config.yaml
arch: "densenet"
model: "masked image model"
crop_scale_min: 0.7
mask_ratio: 0.5
depths: [7, 14, 14]
init: "xavier_uniform"
optimizer: "adamw"
steps: 5400
batch_size: 512
warmup_steps: 540
Rows from block 29, named by matrix and row number. Rows with one number belong to one channel. Each number is 500 + 25 x the weight over its row's rms, rounded and kept within 0 to 999. All counts start at 0. Numbers have three digits each. After the name is the row's rms in percent of the matrix's.
# conv1: bottleneck pointwise conv (model.blocks.31.conv1.weight, 128x544x1x1), inputs 0-181
# conv2: growth 3x3 conv (model.blocks.31.conv2.weight, 32x128x3x3, transposed), outputs 0-15, a 3x3 kernel for each
conv1.52 103:486509483476495474505498474505486499523477501511530520547543608498525481510561492489515523513502512510484538493513495475486472494551507518497483493541509513492543557463535511552552477508488542491503511469489496578529560474488509480576492506514482476507512458486491510474510559499528538413533493484508498482473488483530529489495475467501516526522482486493485476491501500565500578517494435470518457484499520499471499514504470522509516447504526458506494495490482501508518505487504459515487510479524477484520496536474524524514522493487497496521530486
conv2.52 083:535508466514566519492487498528538465506535552503508517499513474501541521518517509490503514487538521508463518529487505479543515528482502496508504489568501478505515484448497504530532491498514532508513457512520464529509495453508498527557517507527487525516528539454504491511500507496501516504496506511514493509485523485536479514516505516521530473489540514491501513490513501482428510525535499457508506513510511501503516518502529520525512
conv1.53 111:498512497514493501512498533512537468467500511477506524486477522506497527504507476505479493467467486530514508504490474504517524502518468521502516507486514499515493515523461515501476506499517504458501434503494522512478502508483508500480515493494498482493449531513498507508491521498521492511538517496479466507515500498515525519517548516517465501493493518506483492539501488512513494484491505522504513475474494509479494475514514488533522511509471507484525492492506496499525480494486510490520525488495493503510518500487500490503505506514503498472491523
conv2.53 114:478475483478529465447469489486485486495537465483500482471489489477531452481489452478508488468544501461468499481447488494500452489492476492476485480504499483478472452456463466539497471474508500500506498556502509483509508499509496552483502500502499464491491485509517506496492494496468466480485435488475475483489559493467495494507507500482543497484469492471504502490547506486504470493456462502522494509509513494500506485474495501465462
conv1.54 107:493478522504494560524542488547507547488522487522503480541462471490483500595529509487487515466498505508503483509495482483543521492468481494506511517533453507467482500507494472486474532519525470517502487479510507488523515498496512518512500471490513480492479503515569471512513530509464503515506509506509482580502501495517483510485509493509486475489476501520488507504520561495511466506490492513500481490483497485517504497494534469515526535494491501469510516461501498475518497487517496493502526473500494523509480490495522537510522484513505471468480499
conv2.54 099:469533496459486473529442474503445461513495525508487513514512493489369486502480502492503517552520528503527503426513501498485497504515484499501502536484504490497498495535496500468518517495510484530512562506510539526531488510502498507530510515503415452516486521488511509491517507508486463514494530508525504523559506509505522504506516488470526496495506484507507517493514498495477502474379510518499457495499496510507493441483507468488517
conv1.55 094:488492530488525484491494528497514486459487497492496496496490507514493498480496511509522497487537523468482499479478483498536486491510497493508500512506496485517497520487530473512482520495507496517517495469532513508481490528488511497496513475527496509536503489521492460517483489491514480528486500498483566485495505524531512518525532497459524503499488520502479508508479476478492464494483519478454521477432515546537501519500523475521519465505520522517493497481498530490535490491483499487491497499539473482498501501509508487481483513505506488494465503
conv2.55 115:494475514491516506448468464493501491509534483483500502500490493499524465496494443469515493461535498472501490495425476481496491492500501492483481480533491480485474434470506487532499486495498489502479497554506495491509514493488499535503504495492509439506492475502505492491501512496466463495476439506486513496493547495485500491504489506491533498486463499493500486488532498495505468502456461495535512498497497494500491491467481517477481
conv1.56 110:507504511484508514525505527487490484475479491492528505483496522498511533491479484500479508494471518530498485511489488499486502505515476490493502515478498486492500519497441484487495509498523516469490490504496517479496505499514479496480521491526499528467503507491486512504502466498511492510502537507477477494513499514508502514489540509524496515480500501512500485503525468484532488476494506510483511485482477491493502516497501510496543526495503499518501515504507492496518495495498502486511507501499490499494503491482508503495480473501491510492529521
conv2.56 129:471486486462510475457468484494468469505544470488486491470493481482512461477470448466493481464539494450468494476427484483485459489487478487481484480514492484480466443457456483538486483466488499499474499547491497458500503492495499538517497495492483451486490477495499502509494501498469431501484434497480495478461553493482482496500501497489528499478471489469490484496541504478480466494462468496518492502500502494501506490483489489479482
conv1.57 110:491485524493527558496517512482469484479505486547458479500500476519502474510486504519468519481498499489487442466483506474510474499511507486500473493479496537480489481506479450486531502530504481522498480507497494469452512503483480485502475476572484511518489509498512487499476423491470456481473496507539511526504501492453520509498520537475556480490522488514481485501488558489500473525493492466494453518437494510487526514467525468473455504490529499478478501459498488451466490490501478441504508503455489507487485504469485514530493444475492490466493466
conv2.57 095:508483525527441555524532480514500522521458538537544484491464498485472494498517501485483501541502495474530511509474505555491533502509497499520498536477512512510498509569504499466503522526499508483509514494505527451474512577463481430584515524497517464499498492470509506481495499481518504506508436495488471522599511464499528506487506514504498523505531487502498502485508494511475534517480499497455562522499479504521507510479533500514509
conv1.58 089:506503550499497534449496521497519453477468528526495500492463480537501529471508496497470529509530512500540461492515494516512503506483502485482514516496486480558507472505519454500463513544531522526510505484556555471495513535481500554490503498481530583557501512529503504529506486519510514528506515493534538482512534546474516554518508471450516489512539498513499513525490429492536476488495529510470512485481540479548523515491512514542495473493535525501513489499504526502504546528504513494497512516508514462497502494458499491504518518513562492521469517
conv2.58 122:476493500474533478454476485492472465501541473483508491507503501507512459500490453494505503460513505499494504503417486495513476508496512487472500491519494476473469474465497517532498497503497503497499512536501510487504496520495507539487500511500494434518508524515499503507500507496484436497498447502497486499509520511489514502506501502483503507477460509501499507507530485500509451499462444510529500501499505502495495501438473501453500
conv1.59 100:524492470477508465542468523450488489537526508492475555507547508511496495455500494460553509492485496480491526503511537473458475499476501508525487505512503528509497514441527527473557499471490510510499516491473515551509497497508490508486513528472486511499505474491464502511490516497480514491470477489503481449510500511506480492523520526533511476485521500472485515505504543502495496500499488505534505517525490541543480535486477530499499556504526513501513490463481489500470508535474477517509449500487506488479502462559501531525492522493481498513527458
conv2.59 111:489524481528489482476496498502566483497515502483501507500510513521580486496496508502533484462465505496521509550549484519521537499498503507503491500552513493516489454436512503478513516515501547497488461520492495459478519459508514538495500513496492593506516524517493514502473477486494497503520450512457523469510505466518523507499496521536450507487478493524495498509433524494527541518571547472519482489509472491499496542524515501515512
conv1.60 100:496520471457516463513501501467479448521452477470558508540527514492481506506534484496528511458470475523492509504501458482435475522482523518419488445553499475491506546488491529473552484483446524497493486512490486531476504485496494489502518545502502497479528480497453515486482528492471507478516518488516496453496476485494488519524511465498486489539472521497530502488538404500485497482491459487497495495489488548507541482501483497483482474506477455523478512499514493512501491521497465491503466509527488472506521505498488468463486482483485492486535495
conv2.60 090:513541493485515518491501467475509486516504484508489468506488511485452466509501468496509517545490508537498504513549501478517532534547468494505518505518513492497509522465522492492480507489482512492512473526515427478524479453508495457441490492490517598484527486478485491547503479491455515510462504524486486515550570492530495493499498495515499463506510462503495507497475557487497481506547525492509493480515482499508499478477529503452496
conv1.61 107:559553483475587514485479505522505495508488514459473458491501505509490495512512503551496505519512492500515500506524495497500506490510514501506499488489468520482505508459512432518500477466495495484491490611502509498501469506482486495475499484501511495519485516508498561511479460500534476507498523572506500497528508514527515505481489482468468508500489484494533508511506479478502492510604495515506506585505510506500501503549479453503473478497516502551514495528522524494466517493529501491536504590516496498484474523514506527466502476511503615509504470
conv2.61 091:516539504486489507526525503500552491510483556513506516497502492496483529504553497492542482503399519535457521531554501463442506498508508503500503491508501495486489489483519507477514503490484525516514467477483472455491504456569495475558506518515506591527532437488512494492507497489492489505486490512498524494532436500557511491514486505526463487522527501505498486510496497496475557531569540464453497504502500496495488488483501518508513
conv1.62 090:533497463440515474498502514511476523528490478482501479519505506482498499527509481513474544470469518496481499504511487486489497462459506505451496466524490498487519502443493487497506459491429447487480471527496486497520505470497495484459493492463504484501479446472525531470499539494488525431497519528487457528520473500537512493491505467492462514511530484477536509474518501487535513503531390519490443515479486524478478494514458465474512515459520423514479460488522488493483502469482455489494511517501503519483501487451488476491529482493474512492522473
conv2.62 092:514532485493502488491488511498489489493497473448508489487517482490461534497506464484512480455485491487475503537592513456490481526520506505490502490516501487505503484502487494488509496489492536556496474472503468534502522457544521484526523480506502534565508465505502477517464503500489421507482514499510549461473384494522452509491490500494483489495549513518514503531486487530442548500551530452479485498489516494509491536471516499508514
conv1.63 101:501492518490504527457509547506501473500469514477492499488472502528517521524510463493491522462492508530517476476495497488434494514477488493493488515505454473526483466519518471464498492545507507520483509528502502505530496498485495500504522501506499536528503505504515495518534468505488515512524498539532527502515509508462530529467544452479544524472503489511505510497508462476538495495516503513451491523516511472523509538497509467492490493497535496506483500481517521466509497497507503517538536536449495462508482487467508492476494493474505510449508531
conv2.63 085:493480520439562498483523497502483501503530488498499503514492489497528465502529502499510503535542519490520508525433516498521484500481534510490509521569497481496483547499493537549492501492495521498523532527489518476539504556476502535479524507525527370500515505504499507511508500521510425532506494516494504482511521497522504504519511502527536491492473532501512491498563470510499505492433469510527501520506500497524491513468496513503504
conv1.64 103:502468520561508530516524425505507452487513474523444534494485448513508490508487490491408518509505467514501461488433505499521503466537452509544492515492521477510462502578498505502479513504524587487506459456489489471471462534515493490531483451537501462466527535501514472482466513523525484544487461497491496503472500487441526498511485517498478460463489463516476503507483489510484450534450556521495525493472479489471465492448499549517388450478533512490512520474477487514484486475533504500470524447503506499496532498475482489527479515489500470514474467
conv2.64 071:512494483519487514494496502496468488518501464507503483511514519500454498513455492496515514526466532493519498457497480529505498507520501487493468510450484498499495445560456497467512494494514496512507549473515520497507495558488497491473500505506464424511487503537512513519498519499501489506508471463506482510526457529497526507495502506467491519455402530503506506493492505485515478515392463529496518500502499491492513467524469492466489
conv1.65 108:542526518480488525492460493499489469468515490479448549495510446490469492453508514474558468501503470487489504491459511491426480469501461497483510454503506469477482515487507561462508501519461508500501490492499490485460431494480513488444480489513491461504511470498520507482497510489505488483502494493489519491485501504451487492563500501523495481454511487439498509509487510524440489479499491483526485503538502503500469483504463495505468504497499484539492486473495486497452500519485489524493482479510505505511508493512504498484494529513478504551452471
conv2.65 091:501502509510455507514497533465514512501436461518509512489466521527552494493530513525484489469454494499481487504537500501489501503502501512492491491462512488481511521489488519511480503518524501491482489550513523472511486461531513509453501520512506514489502429536496518507501500486475479487539486492537561489490485531530507504491491471507427503529414510492506503506436521501548469473533531480514456476482507491509492483492525529485511
conv1.66 089:508531527475541516500502508481520517477476508524507515489533468493480519494525507539498518504517487498534495513479494517472511517513515465507514503518470508493467522478493476494435503508499496502517516508542537484488512524485510535514518499501498518500524496497508508535512496506521501530484538504489565496490518502477516536485504474455508478505507469480505524512505483511531474490498525483433524513467488479539504545480502505527463495470539507529482489495522524514538519510549524491506486508531504475526476511484525497509515494495528501506488510
conv2.66 117:487493511480526499452467474491491472499532473486511504502506496507517458495484443488503496463534504482489488489422475489513487492502504482478490477517487481480473447462495499540493480491501486496497498555514501505505506509483499533513499499493494440502500514503497499497505508485478463499498435497487515494497544506490500496497502493487521492474453507485501504505540491497485466492467451489539495494505507496495499497464486506468496
conv1.67 095:522476476507448537462468532484534466477491521476475526493440530509500505470495538484473491510532455498496489476468471502541506503492436522510530515486611482486492493484483556519505497467496471517535448469535525505445467533482513525457528503429496478526493508531476482510488568503490482512541501468499533468498516533513491509582524499475445535471513579498495500540466476506482500472483519519509506471476554538525496469483503515531495464514482502538509513495504513512547487547499541537491487467530524505494573488488503478501488532525503474485467499
conv2.67 101:473466482515517470454472496500523487506541427494497501488504519490539485502516444499501501460526515472416505502437501502505493512491510503483490470516493467468469484463518463531493507494513508499502497541512514476522507498503504539447498510506503459511501466521510504497497508493500512480496431479521488533499549521505518507505485505497511499461443500505517511502537510512539452515458439501526476503493498497494494496525496503380480
conv1.68 094:480489478488472506512494524491528478501573499537466535494466541485491491495509534490474490524498505487501483531486474498523517492456472512556517529466497461458508429489481521499492529478506519496494503472511499498408480495511491502485511544463506505503486501504462464492475501501526502522495476441501510500486487490520493475564507532554429511454500510520491522513486538505505466464469528514568517473473503499476490478487518533517526518496455512472528512483487493453510500495533511513483482484469508482494476497513508538498519497548495471508459515
conv2.68 098:473496485507426487478485500497489495482462464513493497484481500494510486491484492506472481519481507526470486495504512517463524487515512480493495495492500492507482467441490527484483519510508520520515479521482510497497497499494491505455500520512496490519389465491515505502503496497483474505500429482516439493513469482490511488512502494501510502427479509499480497497503503487480491499360477529473458495510529512510502496522513419406496
conv1.69 106:563539515509546497512474494484509487508506505487482501505491483500510487500519495529504502566515503510501510506518530500482493498477516486485501481529474516477489482489513415520456468515472512495511501594497490493518481497496496499519509486523501525490525486503501560497478473500539498466490502560497523502512508484476478501461484464488531527486496492485538500511485533521503512519578491509500496561528499506494492487517465472493478493517501469506509510537557503474453492492541496464526506591462489514504495519513509503525512483504489544524480468
conv2.69 083:507517511512503501530549515516546523530492496538518493510538504492460444483500484528503480531456496500456503546528511469445470532519511507505502492505480497490503512482487485504493502505514550510510470452513485418520516479497529478479525511505504516502528440488489474464535500476483543499504451508490457498526448525500433488504493523498464496506587510489494466483493506485476504525520544468479479536509497501475491496476483511541511
conv1.70 114:516523515502513500499501542493482507437483497525448507458520450487476494474456512493481499505507456469490450500454527512499485498483474510484502496492503485485433521494472539470518492504508483520494511509489507497483453530500502494518494468494486519508523509498461502503483522501467451516475504505495503484509514509444526502534517523511495478430499483485499503493472476461491458491516517489505533495538507500507487499476499532490475521515549524525497475492493507482493505513496490532508482517561495514480520496482481505489476537488492519489479496
conv2.70 099:480464528524478486485477503479515509500509401495530496493522521515520497498511491497498509490439493496503501502502501493468491490519502486482483484500503497507475512452498513480477502527508512488490492514539511480524504475489545507433491503522509488517525439548493486502489490493484501494520502506516550505498469516525496506496483502518493505512460488509493499519465497542555431467504482503521470501471514490491491553495488552522535
conv1.71 100:468509549488498513464489495538490485476483504506491491486573460519508506472500487510442493493506531501509469493469465497484502496491475493452494510485472531547488502477500475450456485510509485500500519470492522497486484541512496508552509513551532550503517510497507467497503466496465488508511527494484518456485551521461532529528515468481543493487534469508479495493498460468520460488487511492453524472502502525495491489487501531514494491485573514493484500495496494492439512505436495503481534490524503451507513487492499506477484502484490484473495499
conv2.71 099:495487519488541497451493477514487539485520464471494500499482511478474402507505456488518499455509519494524502537449481503500502502507506483489475479551513497493475457483506487527469493496484521487505498505530513462515502513490490507493510494508523430509520514519493489501497530485478471511522500512494523494492496512526462497524510524526539501528431522525504498508488483514499488503488451515515534502512493500519510523473462521513516
conv1.72 093:474464534540481528535519492475530448493493510499446464491494478521529500503493511490478501463517486499517482521481507523453512511482479536544518536466487462525518484547523489483485544524543585511518512458523530484465472518539514533505518497498526501514491532514477477519516483533504496581496493466510528480474507501436540493528502523511521475460486504524457537512512479493505484479460592503502580475485500496513527507472519501521457492516528548473527507464492510496441516496459523510472520456494506506494497496499502518473489525534516479477499485
conv2.72 087:488473492506494489497493493500475476505510454510521481488496503490444453516478479498492499503369521515462503479459494509491481501517508472488481494485476487497473465496486509470494498498495489499510518488516497471510503538497502501491500521490483407500486490513503502501502504505478465502509473470513474497519437514496518506506504501466507513424371500493508500482485476499503486508420389528502499500506515511497494465493469483455488
conv1.73 114:499523483479509473492512456494489464499529499483462484534494525495474483519506505526601493502479478506486514476513520496504474504495519531529483500489489488486505499487526439513588498515510508466493499487493503514512496478488506498507457523469500479480498486497468510515481460490550488452478491499517499470491485507462525486489440538503503489501468515522500478496497540528493524503498462466532447526526479478517518500494524494499508476509501482496499499494505489510519488489541482489498494500479497456497518503521515529485517483492476497535497469
conv2.73 097:491525479510540521503519511508538462483521535530498495538519489508596579499503495498508497544503496523533495485502483493503518510495474498509508501529520492503482494476479511506535505505476478485500447519489440466471494432521504529607478502498504519517490516440493499481514501510469495520484500507496483518465507473504573490486487511510521477516544496465484490498501505484476534503519511477488526522493458469487501473499539501494508
conv1.74 100:482490515472496428499510506500467503512485500528517505544530532478490497527533466509522525494470502527509513524516548472501492489478534500450481486513473498505485496475482421491505461521472456473475520485494529515549514469516487493562492516481502506464500478480499494499538488483518479458466501498491474517490497514463474475469457512510513535517494477501510492490504558514527522497499455495497459524540477507485494492480501515494530459480480482483480466510513498480493494471536468423493499491486501483526521509496507506516504435460499479523481514
conv2.74 094:527517483514541489503531512511521467501482540509511486524489511520518499486501520486462506474631502486488522508504494494479484527491509492507494508528502493502510481448519501526502495511495517521526477506512500449487494438503496486560506495515483486522462544457537503499499498506442532505527483503516523527525464462526443494513474507494496481490602491493500513503471475471473520503524501490502528529492514482496488500505496496501494
conv1.75 103:507446470513424483502508508475506478478536498561438529491483506501504495478485511487534488533510495471499497499512520512566517494463482480536511503475494512455519449502463457491461528492492523499501521431521505481472540512510488503485512513427481481509511487510443454487500477490541517513486468476505495535501511497507494496505478522488486494477498496495474521508480544489503463471457503491501495487493514512515499495489503522500541513494494508458514486490503491493493497493502494473481467488474502513533467465535523520598527489524532431495442530
conv2.75 093:469477511499452502506497504502505508485426487511470514494467523484481472497478505501477490536502472557485505455509525505515510475514531485495510514487525496499494487445506498473519499509502546506485459483500519531521506483495496500484507504510497455510377511468495482487490489498457491497496464494526467512502532477468499494497490501503495492483520508490474510502470499485422507450420516516455494494526501516506519493521507392445494
conv1.76 102:507500492496483497493485526492528474496514510499468527494468499495485470513495524508460536498501441490491472473502490475492485478464477511513493496526526473466475486528500500503538486491498490510478480495498492485501497535483506516491506472448480467526487496521471510522492509526491494504505481496516521497501513518532513497519498487466477506493511511476506507511471507475450486492504498509503505502470505507495499472505496499518505491491510498521492498478506516480497517523505520514516491494479505495489516475510498506483488500490530492455473481
conv2.76 113:474477480484526465453463499481490466500531458497490515491511487505542464489498440487510506465542504459478493483442488488473500468490514494483486481511491484487472441495491491543472476488498488503469497545488502495502511506505502546469506503498491459500504474497498501494492485505470472492480406506503538514497548504485519485497500502498538512473468496474498501508545501496526460504465458505523488498492497494491498500478500507465500
conv1.77 093:474521524494539464514485562481490514476503483507511503484472501492504504494548492559493479518502494523501482530512473494456521491520533472495519495513446499468486528514476452491438513507501503492479485520503469485487527505477479485524498508531496509506507502496509514509503502491499475497520516505495490512508494499489498464465501468491505520485503490489535488486493514484509465502495500518489489489493505474472480499510485464495518460468483483501506490508515482485467486479523478440537503542502503504545507538477533479489524441489507522474452527
conv2.77 103:519486503473477529509490509492503511511419520465515482500481484466496485498531499507467473528499468484447490501440532477498509505487515479516488484454500501500511508420452494464492503492504506494508475532507450463487520452454547461479523509486497466514527493452526486503509499495458531499489475489504479502491494474465482491521480500512454509476516465483497511507479512514495431522513504492459536492487495474459481481486503497505508
conv1.78 105:466499542529513536523495529497501512470496485533494486533465461502496489500490516509467497468515522502512481506496483479534513486518500494498511512469490459468494502549487504492469503567504499506493487506508500467479499480493507477513496489564489519514505538505536468494489544500470485518549501515507504463495486494470537496490530498493519493458499493507479508498490498484511496582474506477496506509455517471481510477491527453498502507489510511468498501465482497470480493499512494530489553489448508483486491499474497481457488485494473487474468512
conv2.78 095:497462489459513482507520496520444520505510472461516501494490515488472500509523527487451498528476505514489496494455514496510506467501511502511466521502496494500490534533479519495476486489489499516508510470494495475502510548529509487441534498504483348508516491499508483482526490503525444487529518507480418504537473496495484501528513524447509490482450523512522496505519491505496492506418463488506526478494503505520503503408521532524508
conv1.79 093:499491528471490534465485581475513528477479514496495522505475541530510531475492491526508502500517519493525476496483507523563520534512493480522512511493494478528507499472491469524464520514514492548528513494539510476510519518503512531497534492502497568538475483505500495534545494484504496521497498496505558494520538524546485515507587495457506525490494522493486510511519449505534496511508506532445524506493518502529506521517530506522540508523480512520497487482517547509571524518495522486526469530529477472506499523466502512496501519500532514455513574
conv2.79 106:483478519489537492453484491518490499508543462492503505495502485519530477501507468495494492459542504484496507498413495486540480509506495493477496498530490480477465498465521516535511494498491507504501516553503498488511497520498507539492507509503479422497493529506490494494497498498502480502496463499491468505507552497488502497499499496470529497463452506476500498489550499493500465503458452505530502499503494491504502486467473482451487
conv1.80 107:532515521497484485507504509496488508485495496490477560521466487486504515514493492499476526499488487516512483511468478481499512482499466507496489486525513480490487487530462517512512511525487491482484496489487514492488479485520487510499500493510487492480510503510502521520512503518534512493491497500514497508523487492514518502509527521519506478508525500495527502526534503510512481488499503498518484526473484482500501494508484542513507512499505476534498494474540479503519491508506488516508496499494479513496507512497515471465519472483509485514481489
conv2.80 123:469473474476517485454472484488462467496543473484493488478494489510561459478465450471499494468552485459492492476441471490470485491493486485479483484520486484490469442474442474534474482475484484494495503546496496502492505500497503537500497508491485465489486476489488498507499499500473428500482425495486495481485548494479497500498499500484539497481468503467489494497538496489499458492455468501520485507508508493487504480479503504475496
conv1.81 089:514509506482490527495472494473480506504478504526528520530499530485502499485509463498491484483499512505514484489530508502534475472473504489446500458510509502541515472478478489516590449517450498466487473513514508495474527483463481484515476472533486491485510482474540520481488459474481497471491486505463477472522480486515504483523470551517506502516493481478517470463513490535500501506538431471524453504459487499502491498521444520481519495458501438498483479483525483491498469506535467492503499520451496497481471480450508430492504483512463519491479470
conv2.81 089:522520475482495502491550559519507474491437518476543494486548503504481516492490504483495482468455488506484513500491488419478485522516509511505496499496517503522487470529486504493497502487485512520501484507491488508485480448483467483535492490487479501524536430492517491533483486502543477492501464493514527506468395484513523520485483471518473491483537539517503502507460507506461538516524490442437537516490497523534517532469509503484506
conv1.82 097:514526443472531448499489503508505486492479513494530475484547508496531490539527501550497503546498527508502501514534470485481495516501555482463499471513430537479500513475510460523471480525469486483463477523489506483501534474483501497503479483443493500491519489496421531505510450493544490503510527524519516498515495505510516502467460405463478538533486461499531514506506487489523512508515490494485472524527504484493506497505463480487513452495508481556487502527545491500521498505498464473526497526522499475516507525488510509479542478465481524509496475
conv2.82 085:482507507509525490513508500492473477523511572516495528502501478491504545495506440512515498500479517502456509503523513505504471532535525497505496500518493504493500497477490502494514519503508501518518438469495478504498526484556497503577502476502512487466503493476499487490538510505431427506445516503496465523530492497544508505515511501496483464496574552511502511518503494529443562471452501470499499486475495485468486486472501507533503
conv1.83 092:498487519484485491506488559462531505492530493517497534497458542499524494487502535517477522486522475483497473497512479511542499507488483504525512493509510472477489480484500477528504491517507469545498509465502503498479521501489523512470505477470506502529491505516497477504523493521517502497497474501545522531514494509525497494505523537491502524501498526489510526535498545492460483498497513523497499502504514471514531506523505507526539549516482505504513503477494517523541521497509496500546465511488507512515489492494523510529531491499526502468442557
conv2.83 093:462477497471534476465472507502484488486563506509486516509489506505551457504474463475499500490569501530476504481425511513547502491498513493482496487527493479463473476470506502542494507472509493502510523547490515488502491524500506552495506507503478451512471499490502498493497484502483484492534424492505488504527562492498516512502502493487540491486499498482507502486552503494497470493432454514524506481493505505494490476510505482421510
conv1.84 094:535527515489536518511488478508484508497487494495484498556483472470525493470541504524505507504486482499492477492495479461579481502465499518478472458501489454546496457482474530513559478526452505490489486544517486494490470470508497476546508493553471489495496463479511511482498482492511496471504488505518479505502503480519498468518476510505557500540446489473528505491502472519477499521521445509521462529536477489493533502514452484499500476495499459499486488497533505492491480475536439493498507540450494498487445522481508460482508461477484506547472482
conv2.84 103:524520516486432541522527539511508501493455533508501476507516537524446551491501491497479515499438474508470501484474504496393532524531507516511488494476502498500498492567511487468500514499509492481510500504493463514493486509489497473533473483505507491507521390476485486523516486510514506515496495488497491532468387459520513491496486507489481475496536523496489494511493477493459533497501494499437521504492480512507541493475529504499502
conv1.85 088:515494491486500479476470535471571463480481498509524505506526498536514483464508559510475491507547474470513482474505501529490529509506498537529539528535521524485528506484516476509491526476519505540528496508537547471487510560488532562493514480467517534550497482554469494524460494482482508530496472511495616484499517533503512521515523502486517488518513520498508513538489492499492493501518531495457511488473565530548496522512506503584502456530534530502535470507522568490522537537484516462501463516500488490520525512490520493491508510497560492484472489
conv2.85 112:477484509500535496456475496504488485499537495501499489503494502512530462506500439507505508457532507503488501496439502512525496499515499495481488478535489477463475461458512504536507506490502504498502496554512496496499494502490495545488497513498496463519491516509502510502500500492507479488488428490501491521516545505496508501505493503501531501472452508500500499505543510489514448503460446505528507488501502495492498483453496494450478
conv1.86 099:496514503496490523496502516522520491510461500507497491495485485514519510500499504512485520504500519496499479492511480501515511495477490497504496498528472514518498494513521490504489521494513508510513518484526517467510515494494504519515493486486489512503504502520535488507522513500486500523497492505521523506514486493483482496486505488486510478517487499512495508510497453514495500499510499514448498490486506484498516515512524497515486521496492501496484497485512517509497505513489492468504507516503473487496490497475513477464491474500518499512496507
conv2.86 114:476487484467527478461472487480481474498533478491492491493507492494516464476486454479501491479542496460487497472431478485506467492495493490478489482507498474488467443484456482539489470482492477496482517554492495499481502495485496541498501495490481449506494496502491497511501488506487437497475402496479509498480540505460500494495497491484533498482466498464505503490543497481500465488466461501531483502500507492497498470471495507462486
conv1.87 108:499504513487510499503516507527505504493510498483512492504498497504523498505502501506476515477485498509500481479497492492535512500483495477490506503516485473534491476512490506492518487487520509487492505514493517477507492493499503507508495462510493509514475492492491494495528466498501496497517493512491502508514495486508509506479507505489512501495507495510506498504509496491497478467487505500483495505520485494499496502498512493490496517492492514491499492492495510506506486481497511494512504510486479500507502502479509500505502484495497509472470505
conv2.87 119:485486478480526467451475497480486466507548486484495490495488489493504457478477445471502480471545489461492493477428475504511481483490493491483478484516496482479473444468450476538477477477485494504488511546492503494481501487495497533503491488486474445486494491502499501500484489497483435488469431493474509477473550500465493503498512508489532497480466496465488483495545492487491456495452461505534502502496497500497505477479488508484486
conv1.88 087:506499492492505561491485499461543499488482499491518498527510512492540521492507554512478497504546507469509465527513509508522538501524486520523529496481472497489520482492554488505496508503509491531512509506552539476479504509482558562492548496487528567550491496534519511514484504478520514524544500509537547490525525505516502508477517488483518514516477517496498527535525502494476491511489510518491506496515544507504498514494490488535518503522488520491552513499512563517514537532488503472509492510496504503514479482490509470482506498513545494463451505
conv2.88 115:485490502483529485451473495510471471504541482502504495492504507499517448503482444512492505470540498504482500488423517510531480502515504496471490493529489482470470477461503510540500499486502494508504515536500497488496500509489495545489504500498481450495492526493498503498510490505475451503505428492503478503509538500484507501501505501484532505474455502487498497490545513497499455502440443512524495495497511501508505461440488491442495
conv1.89 096:489473515564485534490513451518495462481519478519437546498481468511491475508481476523420503500493490524519473507431503511531482460508469503557497535514515464525488488574509496510468564509533593492508466451510490493473483527535503486543479463506509459475547543505525462489475540528546515579497489483484490496450478491443528513507499536498487456466491445499460529512483490527479462511449582511505541495469472483493461499466531571501424473473528537488503500485492488529513489491537510521461514459505494510478500527455510523512507523508514465514456461
conv2.89 078:501481493524472493483509506496465456520502468513507486504520515508464504503464492495510505533454531514504506451479493523481512517522493486498467518455485483514486447549463513481501492506508489505513540491507505478512486547486498507481499513505488426512469489533516516499508505506511475513494493468509492513531453518499528495506507501480501516435383510501506496500503492490531468495371462529510490501512514507495495469507488472462481
conv1.90 088:498496492490480541483477524474527460502467501471476551508502526500497512466504488521470511490524484497511499482488505524510501529498467518502502509490526488471502464505530475501495482507526502494480479474537526478486507511488515552484520483469500504510481504519494497539479484492514494523525496507485550479506528535513519505525564528489485526494484515512515503524517486513501485486488514502485491495461528516507511481514517500574529492520495525492499476479496557489532522543485512486522500510479512488494481482496490500482516509498561503485479512
conv2.90 115:479478501481536483453463495501476478504541483488505493496495507506541450499478449494516501454544496494477499494417490498524482498502500488481496489516498477470474467465504508546494494480505500508501499554509504474496496509494496537479495504499491449502490508503508506491502505501488464482496424502497483497504545500493504504501494491489539498466456495487505491491542502490507461497452448510532499502499498502504495476450481494454488
conv1.91 104:479522516501547525501522530511477509487536463517491438490451460474468479542504515515495490455492513488477475488464469469490471461495500469518464509501443479431489509544482506494515517552520509504500480523500462480489516476482470450492486485546477540501499503499533495468506487500456468507505456531515502542503478467476510474485515469473487482492495445517486478489493521457523489527501493460517492500460472450498504484508515448493499485482501495504493486475487484477498462453514481502535531503507492483511533517468514514478490483467489536424483544
conv2.91 083:506506526505507494500485488501416508504501454510513476507487515499458474484546510475470505525537528499499494453454515522492502515515493499502489515476496478495506488545486527462497505514492521507523512494489503501498487566535482479506536549493513371515487511488507490516494505500519437504506496502486470517583518515459519528516531520471533494507496481513504519515523507502494507493415534501500484516493507506488486487463548529521526
conv1.92 103:505481492487477493493515496517478531507508473545506519503483459496456503536454492492536502440492503492469501476466479479498472489457521468481462502542449489424493474490516497477512504530495389539475509532495490483505492478471468470436493484509471496489486470475517501500505482500451469469493497524502489504500460492459505504510523500509515489491498450489486501480484544417503489490484474456493453496479461476519527488493503498475473516471493467508476488453500485490513487497490487505494506483480485530495489463502473522483498488465498494460550510
conv2.92 102:488527506519451475497494497487465508528496442493473499506530475483502492486485482500478500528544491454514483476554495502444504460512462516507504520469513500512484520561492501472460498502494500525506510452491542489513519531546501496520511500495497434501482519477513501522492506518491408495512511491491457484553558472497489506498504482501506458495515496518499479527486536507477532471470512512444478491477493499502487527495500508511495
conv1.93 099:431465512488483500492495478533490535515429500489553471520547506465524491521498472484500508487498538520495491501505484487496473519496463514435465458505456493543520511504491506468517459518490536539467511508486498507504495482502513509537512527545506517498475486491556469473526484491472481492490517498511472525456499484474471492503474463480522484570462509511466487468543427507471516454477465528458474462545488515469537493489488487472478469492485492447457478491482480495462493495449462456485510471479475471511455492477470479473484469472505465489532499
conv2.93 100:497489549494510527550498505503448507463477505521479480468444504536493482499537530543437492493517494488465494461467495517545491513501479503508495527504525503535523466549502490486494493469503511498514570500520455471480473479475494444546486485496535482505501503461519514514530498497525528477486479500528510523402447472510493509509508505481516500556479495499494525504504514490449504505480483530462530487501535517535503477507479505501487